{
  "n_mels": 64,
  "hop_length": 320,
  "arch": "efficientnet_v2",
  "expansion": 4,
  "widths": [24, 40, 72],
  "loss": "cross_entropy",
  "residual_init": "scaled_by_depth",
  "beta2": 0.95,
  "max_precond_dim": 1024,
  "adamw_lr_other_params": 0.0023,
  "gradient_centralization": true,
  "steps": 7700,
  "epochs": 113.5,
  "warmup_steps": 230,
  "adamw_weight_decay_other_params": 0.01
}
Rows from block 2, named by matrix and row number. Rows with one number belong to one channel. Each number is 128 + 32 x the weight over its row's rms, rounded and kept within 0 to 255. All counts start at 0. Numbers have three digits each. After the name is the row's rms in percent of the matrix's.
# convs0: expand 3x3 conv (model.blocks.2.convs.0.weight, 96x24x3x3), inputs 0-23, a 3x3 kernel for each
# convs1: project pointwise conv (model.blocks.2.convs.1.weight, 24x96x1x1, transposed), outputs 0-23
convs0.45 100:125085119124157155090165130125153123094106144152073116159149077105151128142152100115066183097122141124123134189000104130133128192118150152133109111113132084142127128148196122108111111157100158111148148160131117115125110136150082136122161141161151169145093105121144122131142104131099159126113144150149098123177105112149135141144129112114142138098079165099083182069109129104164155090133167162113134083137112108147167115102144101160156130142122080157141102145190119133143046138138149126147052114169115149126106144159081160168107162199093124159129098156163102113104231159116094203081106097135118119184166245070104142169171152149139129066128124140119116
convs1.45 086:131139091129124124168097142143152124098096097128125062100213166174153136
convs0.46 104:134121155130139116127141143097145129145089096170129151169145144136121095145117152106168127150117058160154099149119128081135181149102160143064093146158093098166101133121174114178079142109077131102114087128159117179153142161130109111092133122157096153077147133149161144119057120081094132151144119169057131207171228099109129125155107101098137180097151100112144137059058096100151103157092068109092218165132124163139116181174122118193170179163077118187155126146099126130138129133153126157141157153084168099118108171133129178096121072150137156115140142119172145153161145073125178127146216076087108143131143176083156095108141108132095138100081134158108131
convs1.46 120:167151106138182088090152162082134114112182153110135123096154099179127077
convs0.47 093:172096163126095143135139192192094059086149165145117189133137070079097125147118148090057136092123099071143119129163138102153120145157145089123077106133184127136165105124186120176133153148167124099130171147107117170192111165170115078142104136126157163127099147144153124160130148120102072076138111166144135130123105075186130184152119114158094189139170141101139140102136142159118137102076190099134071126126059073081122123176114144160161117094158134133049160099119161154153117141136101157140087162078106146044155120102120134111098071137158104130155090069137150118090170141119115148070156096154153141140105202146110133129144177138146170189107135132082078
convs1.47 092:097122109066143107138143164154161153139143070120123147144090120082143209
convs0.48 100:144150120136120064089148150097098081142106159084168101155105082079090098110125156121147150124115144171169097082149165108144154129070187157134104111161103166154084120110148127097109113158102091165143138133138109122180143134154138191146130097111127120138117148086123147046129164158165133131148142073140131138133086085139208114069150146118178095154146075105191132156116149116121088101179134147034143138149117074213157091116130130078157129188158118148094100089160129094219144075144190163125152171151082140138184145144129125233142113149089173135126077113112129120101130161093120130157084136191092168109137104121126114125123124118130160072121084114128136
convs1.48 092:084183142138129131226111159171119147127099183127140129098152125104131133
convs0.51 101:138125093123116152084127104126103132069145118098132215079193202198083038121143117178138132178115115081150150108171131112113151124130127116122176119117179144228120170141119145139169059167089125149130154129153098145148176136054145110108165174181098108131087079097134109138147101122115142161115168111132086153124090123143054116118143164153104157151099117100142095141137169153111102097148126152179155131106153177134101160095104153136151108140131155088160113068204096141207104153152124123127123069154127122139103102091148122106222146199087127168110114064103130163152106110103168174085139093177103107121134138128153109163111118150132117152140138129160101
convs1.51 124:154127164161063082085121126070098113107121101099161146114177122109114082
convs0.52 097:175155106148194130102081100115156112095149114139137158150139108131144159156158121048134124131130140185131087137189149162144121149061122085091141159146082138099048101109134107158117109104130114052096111141116097138182073137123135110151151166146125066121139142113159172158104118108112119136099148161196138178139132109137111155174124143128095148059109197142085115145042144134106099102122221135149169076147112197108191137145203121137153098149117147050138066144103157098159180089157080107059127130124151156185169120125175152138103125115131078095080129075126095121109134106118140065134138156121125158125122096130105082156130128170135177144116097112101160
convs1.52 085:122134140128113150082216111103138121160170152076148151185090149131117104
convs0.53 099:190128144107130148097160113120077081107109140109174136094149193146085114136124107108127147149075163119141151129150091129141113147155111082064117124156133134093096181115172164164107101101183120109163087159145171086072125088001117071132142113105159118131112131131140100082136145108100126154152161107049148096167103124065169150095119058154209138139085076151130138159154058148183130141112109101116135098124076128118146170085146126114175133100079089104136119095169122124087123161147103134082185131083114100147171156136102142098121099132129095162084127091141110115110155116096115132179152128167046077137055107173115151144058138101144131139118160099139139
convs1.53 096:154080116127129087087174057140094104123118181167143132109155090104155154
convs0.54 099:049149145146108120106088191099171154074117113136151144124104175130174115140180147124155114100145159102147043107146124100128179125150144095097151058147041159115160131129065124117120096165161081121081162131117181147130081152172118168055117105150098122127131085174091095096146123183084103099130114122161131104067120096150151126123058154136163172155115103098088164110187063070159183161137173097162123118157137159157100134135162104129083144116166072110113091169151129133091127132082125190121128140099124195153110129125123107187119092107129122128195157116098131126064105085079116182084141158150127137167114103107151147124102112118113147201116130129085121
convs1.54 126:119122081167122063142135108145086132129086084118111086137109135192182108
convs0.57 095:154100141081128203172144089103122138147114127119126097133116120141142127144136092122137156194128155108118176081151185138097140114114164156164134119089069129092103131109146096098113186070125118133106126087079120119139135081130053105144107110097110121099095093138116139172173110151154149092136112076103144125086135144103165135086118068092106129153197101116146222119165181173141132137148094080065050121100183085130091138151176132197090155132174069110122108131184130133136139105104105194198167101126127141178083130120125106121151153137117091118190088135132159112138065118109078135112126153161119094130113061158110166087138122072101146059070091097117111
convs1.57 114:126129111153155117110136111148102132192122104100109187186168141063143082
convs0.58 100:124083106153103127147122103112125100158133128209097148112116146147107169182214110062076133162119123140167136130081172081151097084152122115093192155093129130098147113101162131103134144136073125112091130135050131152113129060096123136158106066168128131116160142139131146113195102056088108100116112117114088105173143144164063192102113184125107156177113118198102152091171160089117109132146084174151089085109162175130124156126180072154113147119114152112153186104102137137117094099170175105140078174145091172149132176100118118184114159158143112051137179098132139105090144102130176174177101168143191137118105130125108191147113147119131126151111138134136093
convs1.58 086:109158128101125063090089157151125069104168164133134150090173126102086103
convs0.61 099:137094158157143204161141143138096105124153074146137119190150168115156131090146117111113137160149102156147084130138106150185118178118134176074105103151176099165108152134132160139102142110111194088109149162116117187115192143114178135083094163084130134121127166138085118190167166103132091055122129123150134158121128165094101102111159137073131081068087135141150121173134116142080142122193115087184146167100143142172083175069154131133080102139123149103074094166152094152100109172144130104158154075097071148148126112150108148159120247077128126091153133145105129121154140100109056100137145187127131090110110125085104116108056199119078119133090122130154106
convs1.61 104:145093158096080149119111117174152128112114137196107136111089117126059077
convs0.62 094:142093110137105122120105148106068119149123147111132155120175123114129126149137106099116083186118121130177131104161107086177134088036112127101144131110145080149131126148144097070144130133155139166117130110107107121182147117042145178119057159163083166157112105072084108133076106164162141120160144128094116148145092148047093158117112124148137134118116138164109157098102104089179134115147062091108113110153135103129138152130143158165070189070155104121114142126161116145155131137150117131141106155127162088190127133155174198194108076116101135106147140143073085179098199187115170057104140159113096099180158053090124064139099062081076118105113119113172107
convs1.62 100:081159154147132150138074201110160144112132082118090141175129181157137133
convs0.63 104:148097108129131116138074188135131111149061078201137159115166172134137120118175130085178146095121077124141097119159170156200101167143099184133162073102121104046140112121134104132149079122081202117129131145100140137115117097134127067179138092109144192173139090076159117106133132133109134134152113096187100124149120159060090130088120168140141158098135110132174061168165131114111132132104114198130103160173131131109089047171093098156131101117166118128146154110077148090069104115090067150126068153135145144086147145182134150182135191126137134100055144114139145157114133145116145132109078110094155087136164153079127156140169083117121164118149086170141172
convs1.63 101:101142113112110051094107140101098064123114130109190130137162095141119080
convs0.64 096:092056093123110112134122125219148105089142157102143091184133134096110107155163105095148111118100094105128182113144117150114154077174111101085137128163112138118088110093114160071135087142191149125157147140167130153182126081140165150102150128171134112126118032138148078108152114099154124105089158081165103122129075160077154069138121153171146103106119171133157136159137161122083140086097128085137066232191162109151127131120137152115104141158120135104075166146131103206125116086145130155106144026119182093142089113157176174193169106114112126183174068134112148162124146114080140134113111135113118141104139130095147150172083176127086132123125169105128148
convs1.64 112:071121122082131081179172145097132186169095077133096141120153122146125112
convs0.66 098:160119168188122113106135138140091115137093057152182138114140113096165134183096088166155120128181087101107110191092112174143127154101127194173208080086079103158160107123151104094127137121131144067178073137138135120109045126112187113126110066126142117143084163084075141180134135108108109121094113165089127129097164116142115170163172130143081092091081096146169133140166153136178132108141164126128111101164191089071115121122105078126182127129116131122119138147185166114151149183148165092126075093144109147116150162172078145170193135062092116106115155073129169124145102133162144148053109166143098134122086123147143158128100158123144173140141133054139106
convs1.66 094:140152123129195152145119180153089087114149180121164162117152176120174156
convs0.67 107:139080140168084167101188169160134089162128113092133146113154166089125113078174109120098150169104112142095173089174160181102116136125164164120214109081105115126124137068139079132133078222112150117114165144168125138141122168120129116118154093072178140161129131075141155062183101115099102109121144088075097127144119192142195113149096163110137126193102123190116090121118165142123150137118163119155067076164169098097190146135126131170125151142154140100144131103139093150096159123102201133118114173134113150097093116128083188106066119166119121198137143128149132102121136132117139084130140156116080187114046153117142078073134144096123135147120167161071102
convs1.67 097:117136155146140137054117120132130117098115094117180155061072161161120167
convs0.68 097:103111139127171040123158114100174100171202125098107099132162134175177132158162088126123113133112081143146113130105128105129138134133132120091159146136149156118178147137047137059138136126088138107097129155141041130112110166159166169156154095084143122103171122110120107131129085158049135083104162105171138143140107187126066085118099109176129139124117132091114112164106125163060166137109162175118105113102156184115118081103143119127128144171119138113169103188165120114142106196076098140199191160117074129100138067135135123103143067115142183160146138090164166168164145099100145108064167172157130152143097133060170124132164138059124143100187105096108117
convs1.68 096:132142164108108099148175122101080136051062169111162131114102097139130107
convs0.69 096:136101143184156110104127153137112123129081089121146166073153146077169145221112131102146116138132174080106108095154187139128123104121104162108202118157065125159103045128133151134131065106138207174114163066083126137071117111120127158154101128122170145123138099122109105136141201115145137134086073136121112118085191205165127154156125088098103101107175133111060101105133132173134120124113172148132169109109117121089193155134114198127146191127093130087091123120140130108121159109067095088088119112124134109119104096120144097085093142158138079174097190154180106146130057117124088107132173134120105150129154171163100048111128156133095122129116184160103108
convs1.69 104:150134133072162117156101075126101112159143159167147108065146128063095116
convs0.70 101:129142081064145167117126114073128112133127165221077079122114193152118166119111086094126130093081101183190102160132120134151103174136117129078125212099153112103099150098093130081133162125118156167155103131097180110121121152105108117066160176133108120105110156100102128110121071105144092072146084140082082138118105121064131070072139088113081136167078131111121217154100057103133076097103172142105136048098093126144107101122130168168145151171068109151149123167127119131116140134091098103111115110063102134136146134101107162096150121133064090114115142118106181123125087142172117116130106133169127157136098142117126124151142121112153091104212142150054162
convs1.70 120:123146125152138129115124099060118130135104177093088090086091187125067111
convs0.71 096:117137120165161083081102092073163130146143128102105112134126157130134092156165134144120150110145168134120161091138043118113118147123170156133114148121130127138143097105197136091134168150142129107147172098098147151143131204090128116168115154118107092132140143147133199128122163131131203155120120025087033098134077148092121093094125188132106090124113113106072184067121043138150200145183100167195106145115109122117096132104124130122101118170096110166119122067192119137124165191108150131125111088132112172102125127134199079060149152142171134139123157183104126130158095124082081196088163141115119140175136113146102096138119092125126118136134063124097171
convs1.71 097:149105077108082164132104118115143199155145107152091083152172116079119150
convs0.74 091:144081093101121121159154085148131121093187193095098097121113105129104097190168156121073132084137096126143157141147103122073130153154153120154113172147133158165121095168153131105103183120149115199113157138124127148091092120122176121071127178109107151145064076078133192119092107142146178100122145159130140122150149134146096118132151168120110120160095153157145126085112126157102105136122161157127115121152134097159120174177133116152102136158106116118089186151122083092095161196068110102134136175087126078145157143115137085141162190135131173129206111081076113179067118157045082105183126134061112123153123084138115130092105162196102172155197190097102079
convs1.74 105:134126134110132055145092154106129117118165100161150129115112087127188048
convs0.75 105:149110164081110093110131100120114154101091150095135074115123112183149111159089132141124165143056105107112172131114160094226095112115130122149144125085103101118078116136125169159095136186133190117185168112126088129114095086123120165174171115160127089182188147128179168136098087141170120148111109123180109118140124179125151118131076136159061156105183164094126116141145092093152104172159112139165073112118166188155126083131145149084200067113115133188097144138212135144164113195158161119113123131176108133127160091084073132174116152108104154129132203107123197139135093155129054185107131115119106147135133142124090110165176097134127148088142082133112140
convs1.75 093:140189153112138148102120146165151134111110109094111100125075042125138182
convs0.77 102:152167158168116114059135182086105109155114127055092160184142116105191093132154133106122163224137158104122123160081123127145149136127117116090131158101151073117124151118119189151086109099084172095069105143144076137157074152116080111134111137114093178127112121080135148172130119125105108105191063131093161074150138126123154098138166125109172126053178185150129174154103105045129208094091120132138080134141094112100106097124125165190121161143145112079142138085192131169121119149123156114130077161108132069118174142129084128142107162159185139126156122189124147123139102161135076129174120120107179149114146100147083145115080091138163073121156141146173136
convs1.77 076:115202123156107128175087120167097149106122141086144096138097192089115114
convs0.78 106:151139130138096092125132144121123143095133106083143092138108146094080122097133180068111154204091133113216150116152171058109128176059187153125074130172104102136093168109046163114137092098116140115166162157126129140102127152131158180089156104136165101153093133132153109151173131119125177122155125079138137113109179113103122096071146157127135127159102103139115108122152127145134116143113136160155081095079122121133148097126157098125081083092112146130117144110151099096121178181142157143180173083167113121110113213144138087107084128159169119150078042176070144123149068084125145075130097140146132052116149186124140113070142127167156224151180113106108141
convs1.78 090:113084145104112119153129151128177140081170142095106095155160193183158099
convs0.80 099:179128110105120130082128147117186104114160090151095092193148127141146110152108108063090120126153144120156051112109112150058138115217100121142163119113132165201196081143137126141127120113107133141155173075099073087129126155114140121120113156116078145145162148096151032099097179137102146082134120097135092133159094079156062157107164179112124147111149107087139053128170151096081115098147128119087125164140137153150135091122166140098159121162079095120133074111146169152171056154098126141141126185076142097152101121149072163070125124067149115143100173088087100098133109123150142162117116167160092136067118142108142083112117143109078137138169173062140151
convs1.80 117:121081194070140142118164117146151133150177089128170169137103075117142144
convs0.81 103:137120183115123098145173074137057149110164104114154154069119139102140174164089090200078075154120150127120146150124101151153143088114089166208129126154188159120136167142117135121100126115085161086099130132122128182163111116126152143122169163149092068137159147133073239103111113166083089136079117099155082109138127145167151081133160107178159094154078162098100194174049120133166144118167057097156147117154110120142177117085188128087076082104143142105158149109104100083166098143123134082150097160115159096134085114098147096129171153159125065124127125144160111100108136173131111112125121145143156159176143156064112156116128116101058143125140127168141153
convs1.81 091:062143105112101138065134160142119130135183082099098145098109128119126195