A small sound classifier, trained from scratch.
Model: log mel input, norm batchnorm.
Training: soap at rate 0.0022, 7700 steps, batches of 384, held-out accuracy 64%.
Rows from block 11, named by matrix and row number. Each number is 500 + 25 x the weight over its row's rms, rounded and kept within 0 to 999. All counts start at 0. Numbers have three digits each. After the name is the row's rms in percent of the matrix's.
# convs2: project pointwise conv (model.blocks.11.convs.2.weight, 72x288x1x1), inputs 96-191
convs2.0 094:529478521467487507488501502461509461542501467504534540493483508520492490510501512503519448481490478494476471489480462481492495498495487549540461512475486465510512490498528530502498472473510494517508481526525502467463517525466485515474500462535481448524452524501493492534462475522488484552
convs2.1 093:500522503518464447528501462529510529508514520505470502543507509519472491506512481505483466520507499472507497525475463488490458524511545500530541543532522473525525547461485504468500489464529478518499522490491494486481467514488553509520532451519544550445472507505494449517498470539471479485
convs2.2 097:499511468471471479504457554485483466496491513521515495511467503495438524496512448477504534500542491537466535467487474518496523452533449551516470497478491510503528513436502472552528511519528448545444485506521463485533490473482484470500508507505499501528482499478464498486454466494508535494
convs2.3 098:453507452458495539498479457511506547524528491514472451515510496496439437463485500525462501546488479531520512479496491498524525504518534493463473487537546496458499490555526493480524473512517443539475526501499510548512465482502454479477490512512471540513504454502507534481515472480487496510
convs2.4 111:519467475551500503467466508525450493483508451507525511478487511531516510512560519527533544494543460515524531499530475503507503556470520492475454500515513484489535514478503550505501510473526504478469559493531477447474531515484522504501507527495497432498552494489452477513492499477489502504
convs2.5 102:506512481463473463497447507530499508484506467505496505480507492510496499497530544499482497496527547540517511510515471523453496487519453504495515435481512525491485535488523487498463498498503470516523506485560484476505475466506527486474496484487488493452525487501491553540500534486521498516
convs2.6 099:560536504515479531506530542494456530465501519496501533508459515452480548480511514469508465462504545529523498480515487508470497502523476484493485528488541533471527507491481501530466473519513466492507524495504499493482502485511514488474502501525463443479500527522471511506474512508510518491
convs2.7 101:516474493517497498441457437506459521478519490509509462502489525511459493492469508460519523533528515508516492495497490473520545491541546499516490522497482472549521504498482528484488478525498548464536477556490520506581494473468509524540511489449483512507499513521502489516457511504511508504
convs2.8 092:520504519465497502469517545494487540455497522496532523453506470489495517483544537517459504505490514527494540476517485518542475497513488497469518498519500485481543501485547515483439525504487472482542541464494546523524518519508476524475520467521563498482529510519484521490514524458480518518
convs2.9 109:468503500556506523513521529467540469521511508494489504519507507488468516455559518506474488558501546472511506489497546465466501507542512443495519496496502501529504499503506468489548472490505465523517500539480524500454491534463509514490474499471499474502512480486456491462490522546507526512
convs2.10 104:491485531525547456471466494501533462527518532506489512445523492520475484442493508521530453495470516513457478483470464520481503505468485466557513498507534491485489503473449476500504470521474528500495482489482490484462482515502498503496476522501475504502489495534511534507488460474520506489
convs2.11 100:479453528491466482490463561503467475472530536492477488516504484528502539487522479487526495484520472497473488543528490527512489484508476498504513548507508512519511524477505485529508494473489489499467470470508506474503514451451503477517532472509466494537524537460491482461518485484456543514
convs2.12 102:542501476469481494467488488489525535515492518413496479522479502525528489540463501484537535489529489489498507436521530496519521509485458477499518487503546505521488496526490499486501523497511511497522491549506543487479536468530491474470521497507501519541517454499465498515564474504495495508
convs2.13 104:455498484520470537494509457495465496479506478480490525501583433508501551499502529477503506556491428546543500506537507493495487489510489491491521531505533499526485485528481519476469517482450531457522469468459505523469508488507497541510523484483504483474493498531514438506503492517503498524
convs2.14 103:485475503514557505517499545513513550504478497516477576510473484536481528517516473493554530516524485540543508504508488552491498521481477463537521542478510487506484467486532538521465486494479514487467517449474495497523487541478496525516503466523511478488501481522486471487527530535448505522
convs2.15 103:486483489483505528518472456491523518484507480492489501525519529494497466490525480475502502459487454491494468521481484491542505475532483478470510463470466516547483536516487538497529503484519523499479514456515522477516494514498498507513508527538499483495520472528491516458489464533479523507
convs2.16 094:481494520500522491515470486478548470547511419516481510468547466498474486506475452488538509543521535520538538485461518480514475498479541487490488508461474468550519447492498495496519493498470535497487494493483527489485500481505517476510497491478452545468527547489505469503518494491458533564
convs2.17 103:514516480450487523520500494512522460499522524529505545503510503546488447469491510488521468479497516466432543460492523462507500495477495495496482513527517489432504512464478512475532489526474459506523469475497483496507489477469491498470490540505545512523490451508518476514517517480458489538
convs2.18 098:483461496461488519509510531495538485472434459508524496489469544493486506488532536495489474520460495473457504455499542493563493504492513520474477487481528487474502524497524470493520529519507476559505470451505493520524516468477450493507520562468500490483506507515519518439480498479504488468
convs2.19 095:441488480564495499507463513538461484465494457507496443520544504471530484517509449506559473501465521496496522485530522476512471500502496477517549555484515486471472538516478528480491487480498487527506527518472481520502478510493504529484464476472507513510515520491476507472486504481514475504
convs2.20 094:568486486492476514511490504535468488534479452518514528516529508487455478454489512516506503496498481479485480487480500498527513565457511516513514523508477550473535493511465500501500490455507532509520523521478506522489493472491531521515487475479489483485499471532539525490528497503460510503
convs2.21 095:456494490476522485489531495473463479499507508503482508545460504457521522493462524454536525534460510528497516492524526500470529490522498546529532533498521555519492509479511462548478485508486469487497469485497509482482487504497531465484509500500505497536541496502442511455487545532506506516
convs2.22 094:451511554524465495507475487519483494518501485449452472472484498488478469505496515464450525530508484477487501498544534541470508482548502547469493529492508487512480524507508522513469441506530466469473477522487474470496519517517477478464530524473476501484512490490514496514494492487493489539
convs2.23 101:456503522501480514502478488510528520476501462527494501552434486537513524473550489494516520514490521505479523514522515510489513518462510534468488447521481506492485465531521465496523506467513472493546472511494536509441473499529492513508478482451508529488528507500510535491553492520486468493
convs2.24 093:486529498499491516489464461468507509508519517453490517503474504495498502480515500524446480506449535497475512466552485485513512497500502509509480529510521481488500453478493492478531504490522475527486507511470555515516505501518491546471482454482509490486518475536502516477503501517492498455
convs2.25 101:508479472526459554491500486484535511479457536540550481540435478480503491451484462544470527443523505498530494512528486522525536494492481506524515499507461519542445485525513515479492543457497458463502480470489484477523466507545488473478514486487505505498494478494555513520486498510502516545
convs2.26 106:534525496535517463446484535525526485471509532521521532471514521500523521509497561540512534536469477443487510497498460524492475470492489504528526514507511504502483504514513507552457492495515493509488543549510498512502512464474544506505520510483466495509505480541440472540479497508490478494
convs2.27 095:498510492489475482498506509514497527512484497500492539506499479502501441488459492525448519475491510468512517486541479471493503477477550503469479493497509521455486480519474489499494505571487486479526543488498502528509492506570470469491488506535483483534490463454516449511516505500543509484
convs2.28 104:500457489497480605544529491496494494517509505488514526510427472516533515541492485495515485495515471499512526531487498477555490505464541498518522502518514446493457509507488507527472557517469488497523493493510503508521451506543533511499477494559540525518481556521446470519522509491473478472
convs2.29 100:503540488512517476518499476495566494508497485493527498477507476479535546504503506511453530504493516482462521494485492525541514523459494506482522498513482509515545504479475498500492522486478511494512497491466474519499511502417501515483488505474527522503496498498525493505510447489517499488
convs2.30 103:541512533456493525507479492503488510497488502514485494508473562504551514491473509486542486519489509499494491546518513522489545431493488477494495512488513485472466501498503475507488499535529534530537507521499497559521475516542511480524489467532513527525497560485484522502554500495495486515
convs2.31 102:480498461514474500492474493552523477532495500498464496494476476455502507512499508494532504521512517514460483467523440542494486521466471497493483475508501511460506472506545504495502483512501483456442513454489475490587499459511488480462515511525488544472469522506500469517488504486492530512
convs2.32 108:480480489477504527546479552485540459506457504452475542487449474497487532524544516526523463498524513509512487488524464465493511500515479447515474488498522484476507514489493506533494489498471455515510519497477451529560499505458499478515524466515502533524489469485462517484511508552574491458
convs2.33 100:529483503500521510483519464482523515470493487550510464500525500528541451497454534450515493498489464499530512479522471514530505509470540503466507519504524474488502500574491514485498529547525559470503523538538510520464479480491470488494492514495481558497562541495516519461486531510494421541
convs2.34 099:494481524512505475519497478449507433533505472529491517448510470467480510508476464492512514494522495515509495501520501526453523525471465466508484465511518535469455485495527482509486509514509527495513470506505452518494493575509505493509511518492447452521517537540495498509484503489507466526
convs2.35 099:534475465480477500552474493522466551546501494520506530517536514481505513553494509532490486471465516473513474519508514513500504482460503526504523493484490455497527498512480547494497499480505504541512513472509512502469465524493511472499468504482493514504518520513518543468478551512505492472
convs2.36 103:495528517493551466530517461470483518462518539487488514506497510477431564504495444484486544486515553486480463524498471481475499530510492488511522505506507469456441475524505481519545516476468490492500537499495480435531482521499469478493526490512524557460490503501454537475483511503492509522
convs2.37 099:526480482485489505565508476499509508523488514511487519469544462539468484450527469508460457487500524474509484500503545550515519505495540475482471516468501478523507487497502464494493535479484532489526478501519517504546454530483506510507492496530536518496481501523498505529542466507503506495
convs2.38 104:547525493520474525495506472488513490482534490481552486524514499483569524465464511508527533520499521455495491516505502523457482489477530454473485507540498487479484493485497487492460521502499506508514489541522529472571526519490504535491525495469474522528497515521447476503514473510492504495
convs2.39 095:488461468481477466560485473527515530488477512517484488496545533495501491516460481520481500488458513500523505506503516508555503488509471504515515524509494498468525537483499510549489472547510536529501469478526514469468531495478507497504498523477489543499527489488519487516503487509519491488
convs2.40 105:470524476506486505506470489517469482503487487452481513466508517511488468524491514489518480464507490529517500489485487486467512475509471441523509485479483504509499555507487483524510523489544540472520501505513502550449521483485531489457512513529492511512481509485498473516516514497522515404
convs2.41 104:434538507552498471541513514526501491490470521460504490514549494509506488501521512494519495448438509486518475534509501464430481504504478485480525502474487510446526525489508498479491498456509490493477496494453498495500498446489510515522501474510504463513476477472427458462482491532511519434
convs2.42 102:539459509487495517434467484481478474513524480469503474496496482503495470530511510516517516489469498482497471492474553516454540489528468511475477468531528497477472502507488503487553511534511494487495462501518572494505481499502536524493547502484523452490444475496516504499471493508479504493
convs2.43 104:484484482512496477504517538474511440513533459477507510505476504499502506508496516495465493542475495485488517492454513468498474514484473470479549538518505494535513521487506514471514474504544517511532542508504514503515486483480527503495527441493499520441527472506542498460486485510461554538
convs2.44 104:473487505515528458490488566479466505527478491517543523563468471488513465503533442546496526504495520451490482497513524502503460506450520522492495466554510494510491443466509495486493505457523474528511440506523493502489531537499493516483487478533477459492550472526487498508514508554517530551
convs2.45 101:515521468504505489467474550502468503504499485547504530443511482486524483488507536459518476457470521552489494530529483531521500525505509437506455504481494498501503492534506500547518526496505529521515477492527473526459527522479528507538463536507477536531496504444483505533485493495517501519
convs2.46 102:501521499479449503527471519448548479512512505511485498490488510566496478511519458478488531469509492500476482515538486495528512488509544492477517541493523511467513498499522547526501526492525469514512507471507512552556522509497529501504474528464508553512487553514544517471483484470504464546
convs2.47 100:475486523520491505494467502514535516477492496526513521483448509535509516518528499507507479526483513499523527512466509468500496499496493523481480498525492431475507431556513483463508518486521447504505471468486509489567504541492524479521502495514525532523491510474531512523504493484497504520
convs2.48 100:511460503550524530520485479530486518437484545500481475491474503507472537511466573524482485457507484505513482514492530469493514480486478492523455547496508511457502527480537466525481485488520474507518516484497469545540520513490501505484513488449533525541511511507473502483520526503561485468
convs2.49 095:480523469493479514500510501440512510525487511478484496505501450468506478511501525477523472510485487476503546498496488517556471510514487506532500491514516534516513529484510493485501501515452513483472508466501466455498512516525494485510483491518467490500490520517540457495471467477458487481
convs2.50 096:506516509492499456519498512503487508489495506500481509503469489493472479523535476545502505479488554465499504500485537492473488486531479512478500509511449451482484486463482468452492516481522475478528522533499531517493473477539509500496525532499543470439500525466518441519547472535478522500
convs2.51 102:508480496485520516474523506532462517518526496523513491559504435507466488469482492514500498472486497524552509504480487490455454560476511480458509503533576509494483468496502492471549484497486502536491511533474505486487488511505476508497524479495526465489518547560502471485523479545494462523
convs2.52 097:505454491514454469497492506536501509515485523491533545525492520495492508490487497464495514517500519489489443487492499497557499517491500485465508487530501473501533564509505516478512515475529479493505502461445504514486483472473495524539433470474499496479535505547460504494492494510476523506
convs2.53 093:546469501521510493455487497496450522516453526499495528521490511505488530514486501492485528514498543494461495494513515509499511463516492540515492455528488539517496498511506447489515512517516538537511478483505505515442471515534480522551472546503508515491533480523520544506466523465495477500
convs2.54 103:512478510510509468506484548500468470504532480546495547489465502548477495524516508503498495507540498510505478509508532478500490502561454497530503504504503472480476479523471534508473550494491500480487500486516505488433511504509507507520499499515500485476478477524496461458478523532462493513
convs2.55 105:472467487502520481532533474471519548542543483505473472497519454480519455511534482466482506484488518512514507488460504498486494502523518513501463495522499485486499517453511529504532534443507521483482497496524473564487492520543484504475512506544506514455495481482548504464521534496488463509
convs2.56 094:493481518473488462522490481473511488491525503504496531487513507491535424531509526545473464513493508440518494513515508483505509494511492534522508539529521457518505512473474510478518494522477506491454484510498487533520516507555537482480465470491553505480472508469465514514495541470496464493
convs2.57 098:483499555507512521465497486501479521493502529473528551507508491499489476480527485465520501452508500518444484533518498500486528456511519528545532529488465519471533548496479483481469529522487492524547507484475535501513474503491478467476499518455477491528447483507464501494493495504481527441
convs2.58 105:511519497495450494517476518497465560519491532511475514503421527536511521504456460523502491528513530517503517506489470449512461482505520518493473550472497501523504535474514498539496481512496445553482489543496495476505519498508535502512527531502523528538467512524476518531498495481498487504
convs2.59 106:491468544487466535516507512510466534452509478533499519496485485463493552486467470500492528497525481512501477504480483466465516488568481519524487497499478538491492548514492509475478464527487476504500547506500478505458438551476494512531470488489491500500546471486528511529446496466510490495
convs2.60 087:502493524501487498451471485466465508506563466498523491509499485448508506500506530507503558507470493442470473496481489496470491529543510500527485503518443469514482486479482502530520489495463521522515473522512460493482496498494511486458479461455527508467433513491511463488523440529479546503
convs2.61 103:522521465519497512545503556525505480508506468511491533466480469509452529500482525478504507487485493472495504488506529488500457498465477519524534488529467495501530505491533531532519478470518477470514510499495519483526535488514544508513477495521481480476506468506504473515482503543507508453
convs2.62 093:543523524493483500466518499475492489442493520527529528496544496472477544476523480490487511483502458439454460476468484527475526458544499505516489470509510467494502512470488529505522505492524525495519478503491482499518504513483471476498508529457493522491493507481474500476528504473475549482
convs2.63 089:486502507522477493483508522518506481446508486525502477501503494529493497497531489502501458478535491513511494474491478488470477521516536495509441450451516497510471508530548525496427450515548517500521539490491486533485511508467543518497509533520538514492486501524528557506531510427492489537
convs2.64 108:479484492524499476527533502481480527482494550485491522514498472532523462452500500519536524525506550505504504504503521509507462455491460478539491493467514491488459486535477470461506498470487512497511513522509497533500488536511506513506475498536547524522493501519521493514477506520494501476
convs2.65 096:494485508462532530497569530521539463525487498515515516463535501538484508486499562457521466506483501546499492493534524489505478465461511524470476555473496498486477535521505532505498555542495551464498473543437477492487522499546502516507467500529492495473500523537527514496492479470524494491
convs2.66 104:525486474485474534479487481517498498498484541553503511488492543477546504465501533480492489528545496512496498489478443511480455497491476542494453493508520494450500480468510480443462533495473529471519514467494512459516451474515484479477474493499524493546502526464511506461510522499521447517
convs2.67 102:552481519495528524462529507504506520490488490526489472513510482554520481483482492494513442514503462504521531506511497531502483504472516490521492482496512522492462520499533489487439485478495474509461482523501504481497513488449498543534531482550515479458499507490496473509480521502475475523
convs2.68 098:515494524520580448481496521510519535453511528537485468460495521471530505506551476503510465506525504514520492490488512514459493493498438492518508482498517540491441472490489460511493488517475491515466461482530488474526488498491547492484486544502521475484514545507506496578475475464513512559
convs2.69 108:503492527492527496501499492493504530498469483493541522484526502507533468518485504485445499450536485503499516475494512424523484479483514488463477518477500476518464487513488515537521502520450500498492514506519505511499488496524481474495531480493460510481486464472510518495528502502504486479
convs2.70 094:535538565476477486482547496452477549537537532531509463516529536514523528512489561520529528493459489494504464503489485515490505494497472469529526514529471494472501479515493537500524487517457516505505487547485494490501480494499518474515487483491483531519523482536509487483490541516513502486
convs2.71 098:497502503531447525510537507462495508548526524479460468534533532492501489489536475506474512514491491457439463495506504451534517487484503477481478533490513514509468507515511446454452501491543505533489454452480503515501514508513450526491470496494510479507500534509519507535489479466507479480